A small contrastive audio-text model, trained from scratch.
Training: soap at rate 0.0035, 4000 steps, batches of 128.
Data: trained on synthesized solo parts of chorales (CocoChorales), 39062 training examples, 13.1 epochs.
Rows from block 8 of the audio encoder of a small contrastive audio-text model, named by matrix and row number. Each number is 128 + 24 x the weight over its row's rms, rounded and kept within 0 to 255. All counts start at 0.
After each channel's rows are labels from the 100 clips, of 14976, where the channel reaches its highest value: "responds to" is what is common among them; "band" is the frequency band that holds the peak. Only what is clearly more common there than usual is listed. The data: synthesized solo parts of chorales (CocoChorales). In brackets: how many of the 100, against the usual share in percent.
# conv1: bottleneck pointwise conv (encoder.blocks.8.conv1.weight, 64x192x1x1), inputs 96-191

conv1.40 [149 111 125 166 124 148 162  91 123 105 173 153 124 108 137  92 148 113 130 136 109 140 158 132 111 179 141 115 164  83 187 146 113 187  95 201 134 125 107 117 132 206  93 137 181  96 117 151 140 106 124 121 127 125 132 128 103 129 129 120 162 106 148 120 132 142 125 102 103 126 116 138 153 158 121 158 124 103 141 104 130 157 116  83 169 144 130 121 120 114 150 104 149 118 121 123]
responds to: note G5 (48 vs 6.4); note F#5 (38 vs 7.1); note D#5 (36 vs 8.9); note F5 (31 vs 8.4)
band: 1000 to 2000 Hz (83 vs 18.8)

conv1.62 [ 93 104 142 141  82 113 154 121 140 104 155 123 127 154 107 128 160 111 137 101 138 127 155 129 104 130 101 129 166 104 173 136 115 122 179 108 111 140  88 174 143 142 100 165 163 121  98 130 136  88 108 125 169 137 133 102 106 122 142 161  95 101 105 120 136 135 104 159 127 101 109 117 135 152 124 109  96 109 135 154 140 132 156 111 131 121 146 123 145 115 121 123 112  82 119 146]
responds to: note D#5 (61 vs 8.9); note F5 (31 vs 8.4); trumpet (30 vs 8.4)
band: 500 to 1000 Hz (77 vs 12.5)

conv1.35 [145 115 156 157 106 140 142 160 124  96 105 166 131 163 120 108 129 140 115  70 139 129 128 128 113 108 113 132 148 135  82 112 131 128 149 126 143 117 141 169 177 122 156 158 110 110 126 129 122 128 120 165 170 113 128 117  98 150 186 100 164 127 129 132 137 128 146 147  96 165 125 159 151 129 192 121 139  99 121 127 120 137 104 114 149 102 140 106 155 123 172 121 147 101 127 113]
responds to: note C#5 (50 vs 10); note G5 (32 vs 6.4); note F5 (31 vs 8.4); note D#5 (26 vs 8.9)
band: 500 to 1000 Hz (47 vs 12.5); 1000 to 2000 Hz (47 vs 18.8)

conv1.28 [ 82 160 121 116  69 161 158 130  86 107 111 125 112 156 131 161 143 132 112 156 143 132 120 113 101 126 145 174 137 127 137 138 127 128 177 112 145 102 122 120 132 146 107 144 148 144 142 132 128 132 129 133 171  83 130 103 177  93 120 145 108 150  95 123  88 134 150 158 149 105 120 156 131 131 135 113 124 117 173 103 102  96 133 118 155 123 132 104 119  93 145  84  94 113 102 135]
responds to: note C5 (65 vs 10.3); note D5 (34 vs 8.2); horn (29 vs 6.7); note D#5 (27 vs 8.9)
band: 250 to 500 Hz (49 vs 6.2); 500 to 1000 Hz (32 vs 12.5)

conv1.48 [119 128 114 133 103 146 132 130 150 121 149 157 103 147 140 126 146 117 161 111 128 101 122 124 124 170 142 117 133 122 135 130 112 118 164 158  86 175 134 141 202 155 146 119 149 138 117 137 132 105 125 112  92 127 143 123 100  89 114 130 128 124 154 135 122 122 129 155 184 138 170 138 116 156 149  96 128 110 153 174 120 125 111 125 190 110  96 106 135 119 113 108 112 126 120 152]
responds to: note D5 (36 vs 8.2); note C5 (35 vs 10.3); note E5 (34 vs 7.7); note F#5 (32 vs 7.1)
band: 1000 to 2000 Hz (77 vs 18.8)

conv1.36 [121 151 160 141 129 186 127 143 145 113 126 123 118 173 150 126 179 166 141  94 105 199 150 150 128 104 143 163 126 126  94 123 120 118 100  87 167  66 162 113 117 130 117 116 167 124 130 138 122 169 124 130 148 145 159 161 118  80 106 134 150  75 145 113 131 108 133 139 103  97 128 137 149 141 147 134 132 105 134  86 160 122 137 128 123 141  91 165 136 136 133 103  78 139 128 158]
responds to: note D#5 (47 vs 8.9); trumpet (35 vs 8.4); note C#5 (34 vs 10); note B4 (28 vs 9.4)
band: 250 to 500 Hz (46 vs 6.2)

conv1.4 [121 148 109 140 119 109 182 115 113 129 137 171 125 122 153 136 129 139 127 143 150 123 193 114 101  80 139 135 116 106 103 154 124 119 137 143  91 118 101 104  98 143  73 111 168 146 150 109 169 126 135 169 123 112 116 137 101 136 162 116  80 103  95 117 116 169 117 177 103  80 131 111 135 109  96 197 141 133  84 107  85 129 135 124 133 194 113 152  88 135 105 145 149 118 126 125]
responds to: clarinet (52 vs 8.8); note G#4 (52 vs 9.1)
band: 500 to 1000 Hz (54 vs 12.5)

conv1.46 [131 115 164 169 174 100 121 129 122 128 136 126 150 127 119 134 103  91 132 152 150 142  87 122 155  98 114 165 102 122 111 112 173 132 150 111 134 113 126 121 137  86 115 109 145 110 114 119  97 138 134 110 144 129 122 190 134 119 107 113 167 129 139 130  99  59 137 137 134 113 142 103 126 114 101 153 137 149 126 144 112 188 100 156  87 111 146 117 107  64 120 140 206 110 188 101]
responds to: note F5 (85 vs 8.4); note D#5 (47 vs 8.9); trumpet (35 vs 8.4); note G5 (30 vs 6.4)
band: 500 to 1000 Hz (91 vs 12.5)

conv1.14 [126 108 130  92  88 120  93 121 122 115 131 110 152  80 156 105  86 113 119 141 103 116 129  92 114 106 134 120 152  89 105 134 112 138 121 118 128  95  96 125 118 107 100 134 106 123  74 147 182 104 166 132 107 121  68 140  99 139 104 128 102 125 105 119 125 131 122 118  92  31 121  75 146 161  78 133 138 144 125  78 104 121 128 135  87 124 153 157 136 107 167 149 116 155 141 128]
responds to: note C#5 (58 vs 10); clarinet (32 vs 8.8); note F#5 (25 vs 7.1)
band: 1000 to 2000 Hz (98 vs 18.8)

conv1.58 [137 137 142 134 145 135 140 180 147 142 127 127 104 149 134 154 133 120 126 100 161 110 109 122 136 104 103 153 150 202 166 131  98 147 119 128 121 142 137 131 124 153 133 144 143 115 142 130 122 150 133 139 128 160 124 125 100 158 136 136 122 143  94 116 162 133 140 116  82 175  84 112 168 135 131 119 156 141 119 139 162 124  86 177 119 142 117 124 202 108 106 131 129 136 104 158]
responds to: note F#5 (83 vs 7.1); note E5 (48 vs 7.7); instrument: violin (36 vs 13.9); note D5 (33 vs 8.2)
band: 1000 to 2000 Hz (97 vs 18.8)

conv1.54 [ 95  74 150 146  88 126 135 132 122 126  70 162 116 149 142 156 128 140 120 124 128 122 102  96 158 125 160 116 141 136 145 111 133 116 117  97 178 141 105 156 145 148 119 104 155 119 118 120 146 146 150 140 159  78 145 137 172 141 121 111 106 150 116 111 106 152 163 117 103 114 157 130 150 106 109 110 151  72 143 131 140  99 103 133 104  96 132 118  99 149 122 108  94 176  93 137]
responds to: note A#4 (42 vs 10.7); note C#5 (30 vs 10); note D#5 (26 vs 8.9)
band: 1000 to 2000 Hz (69 vs 18.8); 500 to 1000 Hz (30 vs 12.5)

conv1.33 [124  93 140 132 147 124  97 103 173 141 145 123 102 150 163 148 157 114 143 160 124 126 179 143 129 154  98  96 129  96 110 125 159 108 155 147 114 144 133 126 142 130 169  74 172 136 141  99  76 142 112 169 135 115 166 142 145 117 130 120 122 118 106 131 142 137 135 144 167 139  92 160 111 125 141 143 123 109 108 125 134 177 172 114 181  85 109 141 127 130 133 140 159 122 140 119]
responds to: note G5 (47 vs 6.4); note F#5 (34 vs 7.1); flute (34 vs 8.2); note F5 (34 vs 8.4)
band: 500 to 1000 Hz (50 vs 12.5); 1000 to 2000 Hz (50 vs 18.8)

conv1.22 [127 132 173 139 150 138  99 123 113 146 158 131  96 114 149 122 164 114 135 136 134 101 107  99 145 138 141 146 106 114 146 104 139 154 196 108 131 198 135 116 107 112 122 179 100 125  81 172 146 113 139 161 133 161 162 156 136  99 117 145 120 147 151 137 119 157 137 117 125 164 158 154 138 138 134 151 118 139 156  91 163 156 145 124 133 106 172 160 128 181 123  94 111 142 158 145]
responds to: note C5 (51 vs 10.3); note A#4 (36 vs 10.7); note D4 (36 vs 12.7); note G4 (25 vs 7.5)
band: 1000 to 2000 Hz (59 vs 18.8); 500 to 1000 Hz (38 vs 12.5)

conv1.21 [123  87 127 136 116 129 131  83 142 129 135 137  95 151 163 107 173  79 136 126 145 108 124 111 137 109 108 119 144 125 154  87 126 142 147  94 129 123 151 107 138 127 118  71 113 139 147 110 114 105 101 182 141 140 127 168 187 124 117 128 108 143 144 128 137  92  89 122 109 116 128 117  95  95 112 101 144 147  73 142 124 105 111  55 102 112 116 108  95 127 121 108 164 108 123 113]
responds to: note F#3 (51 vs 5); note B3 (47 vs 9.4); note G#3 (31 vs 8.1); cello (31 vs 9.9)
band: 0 to 250 Hz (48 vs 12.5); 500 to 1000 Hz (37 vs 12.5)

conv1.61 [147 116 122 117 132 158  99 117 139 183 121  59 128 113 112 136 117 131 117 149 118 148 129 138 113 131 125 118 153 121 131 168 139 119 122 152 128 132  94 136 133 138 162 143 118 141 167 115 157 168 133 126 107 122 116 127 108  96 151 126 113 128 177 133 164 153 116 144 144 107 112 120 132  91 135 119  98 114  90  97 153 124 129 125 126 129  93 137 108 180 122 136 133 171 111 104]
responds to: note C#5 (57 vs 10); note F5 (50 vs 8.4); trumpet (46 vs 8.4); note D#5 (43 vs 8.9)
band: 1000 to 2000 Hz (100 vs 18.8)

conv1.13 [143 163  99 128 155 144 130  86 149 100 151 129 161 133 126 104 129 116 107 140 115  89 122 126 143 111 123  95 105 119 122 139 144 107 161 149 157  96 120 132 133 125  65 125 121 121 151 140 175 110 100 118 149 107  96 106 149  92 136 163 107 118 126 122 116 114 117 129 124  69 122 122 125 136 135 129 147 179 139 115 115 142 149  76 125 140 136 137 141 107 167 176 128 115  92 103]
responds to: note G5 (76 vs 6.4); note F5 (53 vs 8.4); trumpet (38 vs 8.4); violin (32 vs 13.9)
band: 1000 to 2000 Hz (85 vs 18.8)

conv1.17 [109 116 138  79 150  86  87 160 121 122 173 119 121 139 114 138  98 117 158 125 128 115  92 128 162 114 104 177 182 129  67 119 170  86 168 143 162 140 131 146 120 111 117 123 119  80 135 125 109 138  97 137 118 155 108 105 116 153 132 105 101 126 118  89 118 130 101 116 171 125 157 136 141 109 110 165 112  95 122 115  86 152 120 116 130 108 117 164 113 177 130 100 157 110 119 123]
responds to: note E4 (36 vs 8.6); note G#4 (28 vs 9.1); note B4 (25 vs 9.4)
band: 1000 to 2000 Hz (75 vs 18.8)

conv1.10 [104 118 150 119 146 120  66  86 114 105 124 156  56 112 111  98 111 129 116 125 104 150 147 128 135 117 113 137 117  89 121  95 141 126  84 155 133 121 112  91 113 133 124 124 146 160 107 164 134 153 103 110 126 133 114  91 157 129 100 102 163 105  77  85 139 153 108 134 125 121 115 130 141  79 125 174 144 123 123 137 111 170 153 122 135 116 158 116  83 121  94 156 136 124 132 133]
responds to: note F#5 (87 vs 7.1); flute (62 vs 8.2); note E5 (47 vs 7.7); note G#5 (30 vs 3.8)
band: 500 to 1000 Hz (84 vs 12.5)

conv1.41 [130  87 130 144 117 115 120 148 142 163 119 159  89 135 116 120 160  92  81 119 147 102 107 115 112 155 133 106  87 140 167 150 125 140 119 139 162 145 143 116 151 140 150 126 135 122 128 134 116 116 145 136  99 108 124 129 127 181 128  92 130 154 109 105 132 139 139 130 114 166 154 157 155 138  83 114 147 112 111 147 153 153 131 141  96  93 120 135 160 148 108 165 130 176 137 179]
responds to: note F#5 (72 vs 7.1); note E5 (48 vs 7.7); violin (41 vs 13.9); note D#5 (28 vs 8.9)
band: 1000 to 2000 Hz (83 vs 18.8)

conv1.1 [127 131 130 151 121  86 177 110 130 103 112 125 143 102 123  87 137  85  94 125 140 111 167 127 127 135  81 167  97 131 129 177 117  96 146 111 132  78 140 147 165 104 126 104 106 100 165 117 100 124 108 125 144 139 140 115 136 128 109 137 171 116 129 158 116  99 125 130 108 117 115 120 110 146 136 119  77 150  92 127 132 135 125 127 108 104 127 135 125 117 114  78 142 100 111 172]
responds to: horn (46 vs 6.7); note F#5 (32 vs 7.1)
band: 1000 to 2000 Hz (75 vs 18.8)

conv1.47 [121 104  95 137  93 137 140 110 148 105 137 157  95 112 136  97 117 166 135 110 158 104 112 116  94 111 126 118 108 147 168 131 171 141  96 175 117 134 109 132  90 114 115 141 131 116 129 141 137 133  99 111 125  83 141  92 140 113 151  97 168 133 112  93 140 137 111 121 131 176 102 128  99  98  89 159 134 114 153 166 100 116 184 120  95 106 132 104 131 125 130 101 141  82 133 136]
responds to: note F#5 (38 vs 7.1); note D#5 (29 vs 8.9); note G5 (26 vs 6.4); note E5 (25 vs 7.7)
band: 1000 to 2000 Hz (44 vs 18.8); 500 to 1000 Hz (42 vs 12.5)

conv1.31 [102 138 106 120 134 136 119 132 130  99 130 132 126 128 117 142  99 131 178 112 112 127 107 128 118 148 153 148 134 104 110 149 130 116 127 115  88 120  66 140  90 104  98 114 151 135 127 143  93 124 103 154  91 128 123 118 134 116 121 146 119 151 104 115 114 116 138 119 194  95 167 102 109 152 115 154 140 154  90 137 124 173  85 145 111 135 101 146 155 110 141 105 124 110 168 140]
responds to: note B4 (87 vs 9.4); horn (35 vs 6.7); note A4 (31 vs 9)
band: 2000 to 4000 Hz (88 vs 25)

conv1.56 [132  99 116  89 128 111 121 155 144 104 122  98  65 128 107 142 124  98  88 109  92 127 109 137 110 121 121 106 134 129 135 125 125 142 107 116 115 111  98 160 149 179 102 122  89 149 107 129 128  88  98 161 125 150 114 131 123 132 116 141 129 143 132  79 130 122 151 114 128 158 131 123 113 136 216 137 126 106 111 125 134 109  90 119  87  93 139  67 142 147 146 152  74 154 149 131]
responds to: note F5 (36 vs 8.4); note C5 (32 vs 10.3); note E5 (27 vs 7.7); flute (27 vs 8.2)
band: 1000 to 2000 Hz (67 vs 18.8)

conv1.29 [147 105 122 143 115 116 122 197 123 135 136 133 166 151 114 121  96 133 132 116 105 132 132 140 131 121 119 121  80 152 153 134 135 104 163  84 174 108 105  98 134 111 113 111 122 110 143 137 101 122 117 133 155 135 162 108 112 120 144  90 164 152 144 139 170 130 133 157 117 160 147 109 124 142 125 121  91 126 133 134 129 126 133 187 120 122 118 100 102 187  88 132 100 125 112 115]
responds to: note C#5 (73 vs 10); violin (39 vs 13.9); note B4 (34 vs 9.4); note D#5 (27 vs 8.9)
band: 500 to 1000 Hz (73 vs 12.5)

conv1.59 [136 177 161 111 121 134 150 111 136 138 107 139 147 127 115 154 178 185 133 100 114 127 133  95 127 116 133 117 148 106 118 143 168 141 156 150 173 122 114  98 115 177 167 142 152 132 131  88 135 134 140 120 128  98 114 135 154 138 121 126 149 106 108 132  86 138  82 153 166 191 115 120 120 140 146 144 140  90 114 140 130 124 108  96 154 121 102 121  96 110 155 134  98 123 140 106]
responds to: note C#5 (51 vs 10); note F5 (43 vs 8.4); note G5 (37 vs 6.4); trumpet (36 vs 8.4)
band: 1000 to 2000 Hz (95 vs 18.8)

conv1.57 [118 122 134  86 115 131 105 148 101 114 147 117  99 113 113 160 104  87 121 100 132 133 124 130 126  96 196 131 182 140 152 146 123 140 153 135 158 166 136 110 132 117 103 126 139 134 110 200 134  89 150 129  99 128 119  87 106 116 101  91 101  98 184 129 126 122 168 132 107 106 141 129 119 131  97 115 128  65 132  86 145 126 127  98 116 135  94 165 136 146 133 102  96  90 125 123]
responds to: note C5 (46 vs 10.3); note F5 (39 vs 8.4); note A#4 (29 vs 10.7); note D#5 (28 vs 8.9)
band: 1000 to 2000 Hz (77 vs 18.8)

conv1.27 [128 141 121 189 106 146 109 131 118 144 174 109 120 113  82 120 153 177 132  78  86 100 119 128 100 108 103  94 137 148 138  92  94 147 122 129 155 108 129 157 125 130 155 185 112 127 139 141 146 114 108 148 135 128 147  68 149 149 127 137 145 101 160 121 148 104 136 112 133 130 199 120 130 135 128 128 151 113 134 120 117 125 105  89  94 129 117 149 112  99  99  92 156  99  99 144]
responds to: trumpet (42 vs 8.4); note C#5 (33 vs 10); note F#5 (32 vs 7.1); note C5 (31 vs 10.3)
band: 250 to 500 Hz (46 vs 6.2); 500 to 1000 Hz (33 vs 12.5)

conv1.9 [130 134 136 117 158 164 130 107 134 107 107  91 114  83 151 113 100 115  88  98  99 150  91 128 138 145 119  86 128 119 155  97 119  91 114 108 116  97 131 118 153  88 129 121 154  92  88 126 144 130 109  86 157  91 122 118 152 112  98 121 124 111 106 122 103 105 138  90 103 123 141 119 185 102 126  70 144 111 145 133 158 128 118 148 115 123 128 163  75 140 120 103 142 155 130 159]
responds to: clarinet (96 vs 8.8); note E4 (59 vs 8.6); note G#4 (39 vs 9.1); note F#4 (25 vs 8.3)
band: 2000 to 4000 Hz (57 vs 25); 1000 to 2000 Hz (42 vs 18.8)

conv1.15 [114 150 142  92 132  94 101 193 128 146 155 105  95 128 119 135 120 121 171 104 164  88 174 138 136 109 137 137 149 159 103 138 103 127 154  95 134  91 150 126 100 115 146 105 115 120 139 132 134 116 117 119 119 108 146 137 128 111 140 125 141 105 106 176 112 125 161 149 111 135 106 132  92 131 107 130 135  92 112 110 123 161  81 112 126 130  92 110 127 123 131 159 154 110 159  82]
responds to: note E5 (46 vs 7.7); note B4 (44 vs 9.4); note F#5 (36 vs 7.1); note D5 (33 vs 8.2)
band: 1000 to 2000 Hz (50 vs 18.8); 500 to 1000 Hz (49 vs 12.5)

conv1.18 [116 113 137 131 106 119 137 130 112 159  97 146 136 157 149 104 102 155 105 137 143 124 140 144 147 137 120  79 102 134 127 107 155 157 128 158 112 105 127 124 134 133 138  95 169 164  94 125 148 107 112 132 150 141 175 116 138 146 143 124 148 120 104 145 110  83 160 128  90 122  99 129 157 162  83 112 165 150 109 147 148 116 140 104  99 133 109 143 144 104 138 112 172  83 124 124]
responds to: note F5 (77 vs 8.4); note G5 (48 vs 6.4); note D#5 (34 vs 8.9); flute (29 vs 8.2)
band: 500 to 1000 Hz (73 vs 12.5)

conv1.20 [ 98 118 146 107 105 108 142 189 113 138 124 144 149 114 108 127 103 101 143 100 116 140 169 184 140 133 128 131  98 149 154 201 151 100 143 107 153 133 149 160 150  75  67 141 128 122 121 138 116 135 126 145 124 142 106 114 168 151 117 131 152 135 151 125 100 159 130 116 134 175 150 121 151 132 100  92 118 159 137 117 137 124 116 142 164 156 158  82 135 139 120 125 143 112 136 130]
responds to: note B4 (41 vs 9.4); note C5 (30 vs 10.3); note C#5 (25 vs 10)
band: 1000 to 2000 Hz (63 vs 18.8); 500 to 1000 Hz (37 vs 12.5)

conv1.49 [105 119 154 156 102 128 114 138 109 121 153 126 110 109 115 168  83 124 147 170 125 124 120 146 113 164 138 133 129 101 129 122 106 166 171 105 124  81 154 149 133 152 118 121 150  95 166 127 123 115 142  68 115 130 125 135 130  94 158 128 136 108 117 151 100 110 135 149  86 189 119 110 119 134 142 109  63 134 129 129 107 137 125  83 109 124 125 105 131 137 135  86 153 130 126 127]
responds to: note G5 (40 vs 6.4); note F5 (40 vs 8.4); note D5 (34 vs 8.2); note C5 (31 vs 10.3)
band: 1000 to 2000 Hz (51 vs 18.8); 500 to 1000 Hz (48 vs 12.5)

conv1.23 [138 106 123 101 108 112 163 114 148 111  94 123 111 146 104 125 130 117 121 102 108 114 116  88 107 139 105 131 112 124 148 153 152 118 176  95 116 108 147 125 138 115  69 144 112 113 154 123 105 147 129  80 108 115 138 147 158 124 115 119 115 105 104 165 130 107 140 116  89 171 128 140 105 126 147 128 112 124 111  87 113 155 104 106 124 117 120  91 109 128 161  99 138 142 141 155]
responds to: note C#5 (39 vs 10); note B4 (35 vs 9.4); note D#5 (32 vs 8.9); note A#4 (30 vs 10.7)
band: 1000 to 2000 Hz (66 vs 18.8)

conv1.53 [124 104 102 115 135  91 111 127 123 146  91  96 129 117 112 139 136 164 132 112 197 104 199 116 143 122 158 126 109  82 128 137 106 168  93 158 134 133 122 136 113 127 158 105 123 170 149 129 130 144 137 143 116 130 127 138 112 104 132 106  99 103 134 136 124  88 148 137 102  98  75 165 120  83 103 122 103  90 117 140 135 127 164 205 121  98 124 124 176  78 117 136 136 142 134 135]
responds to: note G#4 (63 vs 9.1)
band: 500 to 1000 Hz (57 vs 12.5)

conv1.38 [ 98 119 129 104 115 138 114 103 126 100 128 125 137 117 131 109 195 156 119 139 133 122 117 148 143  60 137 139 127 126  89 126 113 114 126 122 138 104 128 152 135 136 145 131 126 108 111 197 128 155 112  89 114 103 114  62 107 116 116 159 125  43 101 118  98 115 159  86  98 116 159 132 149 155 109 133 144 154 120 142 117 117 114 135 100  85 112 114 134 103  94 106 149  87 116 108]
responds to: note F5 (87 vs 8.4); note G5 (80 vs 6.4); flute (49 vs 8.2); trumpet (29 vs 8.4)
band: 500 to 1000 Hz (91 vs 12.5)

conv1.8 [127 132 129 170 124 125 165 156 122 120 105 129 107 139 112  99 134 138 120 144 127  81 112 157 168 102 141 130 137 147 119 144 119 113  85  98 126 143 127 161 103 114 110 107 105  96 145  95  82 121 129 150 163 186 168 126 105 168  84 127 128 181 121 137 136 159 158 146 116 126  93 122 145 146 132 102 154 122 156 131 121 126  93 140 136 127 181 136 119 157 109 143 108 133  97 111]
responds to: note D4 (50 vs 12.7); note F5 (31 vs 8.4); note E4 (31 vs 8.6)
band: 1000 to 2000 Hz (92 vs 18.8)

conv1.39 [131  97 117  94 108  79 172 123 158 152  92 131 114 139 117 123  92 108 125  76 152  97 140 113 147 138 158 155 144 138 131 146 137 100 104 166 156 153 126 130 122 101 129 108 114 149 113 148 137 139 125 133 117  95 138  98 137 151 133 121  95 110 131 107 146 141 127 105 151  77 142 176 152 121  77 128 130 134 126 109 139 142 139 152 128  93 132 157 114 102 141 145 159  97 132 102]
responds to: note E4 (61 vs 8.6); clarinet (40 vs 8.8); note D4 (38 vs 12.7); viola (32 vs 8.5)
band: 500 to 1000 Hz (71 vs 12.5)

conv1.26 [122 116 183 117 108 117 139 116 106 101 170  87 126  67  91 144 134 149  93 135 127  82 135 113  98 129 122 105 113 158 134 156  92 110  90 159 141 120 154 135 134 125  53 129 174 161 115 133 106 131 127 121 108 136 129 129 159  91 104 148 165 116 140 123 141 112 158  89 139 201 126  81 137 132 155 101 114 148 122 162 126 152 150 114 129 124 168 119 114 109 104 135 150 131 118  98]
responds to: note F#5 (48 vs 7.1); note G5 (40 vs 6.4); flute (31 vs 8.2); note F5 (31 vs 8.4)
band: 500 to 1000 Hz (66 vs 12.5)

conv1.5 [109  89 145 141 119  72 104 130 116 125 124 131 110  77 116 151 139 124 157 144 115 118 119 112 150 144 125  94 128 114 113 119 139 117 113 118 122 144 150  99  95 158 138 105 128 110 116 145 128 130 114  96  86 107 112 171 116 119 120 109 106 102 125 137  97 103 126 135 120  62 140 138  81  70  93 102 137 101 110  93  93  87 104 135  96 119 132 112 157 106 130 131 116 130 104 112]
responds to: note D4 (85 vs 12.7); tuba (29 vs 8.6)
band: 500 to 1000 Hz (91 vs 12.5)

conv1.16 [149  85  98 123 128 145 106 128 136 161 102  91 119 123 137 124 114  94 138 113 134  86 134 155 129 140 124 168 180 139 173 119  94 148 116 137 165 131 169 154 115 158 128 135 119 136 130 147 168 141 175 124 116 142  80 114 172 141  98 144 152 121 106 134 136 116 136 138 100 116 131  93 104 155 117 100 151 163 134 139 124  83 181 131 108 142 170 153 125 178  90 114 146 102 109 125]
responds to: note D4 (40 vs 12.7); note C4 (35 vs 10.9); note A#3 (30 vs 10.2); bassoon (27 vs 8.2)
band: 250 to 500 Hz (38 vs 6.2); 500 to 1000 Hz (30 vs 12.5)

conv1.43 [132 143 152 114 159 132 115 163 119 109 123 151  79 165 178 154 191 171 149 131 122 131 103 142 182 136 120 128 101 103 106 131 120 168 144 172 138 155 146 113 174 143 100 141  95 152 108 133 122 132 133  96  82 127 143 123 120 141 121 128 128 122 160 124 104 130 113 129 190  88 115 189  79 176 104 112  95 146  91 139 119 126 144 147 142 127 113  72 150 132 124 154 136 126 103 150]
responds to: note D5 (46 vs 8.2); note C5 (40 vs 10.3); note C#5 (36 vs 10); note A#4 (34 vs 10.7)
band: 1000 to 2000 Hz (59 vs 18.8)

conv1.30 [170  95 103 151 148 117 117 157 148 101 102 102 187 126  80 118 125  77  90 148 115 159 169 160 158 160 139 132 117 116  65 134 124 120 140 155 101 133 125 130 142 174 135 137 156  68 164 128 112 152 136 100 168  98 135 165 127 113 109 115  96 110 112 114 138 139 179 127  82 197 119 154 112 138 139 121 138  97 140 120  87 154 114 102 143 104  94 151 133 134 140 129 126 132 113 103]
responds to: note C5 (50 vs 10.3); violin (38 vs 13.9); note D5 (32 vs 8.2); note E5 (29 vs 7.7)
band: 500 to 1000 Hz (59 vs 12.5)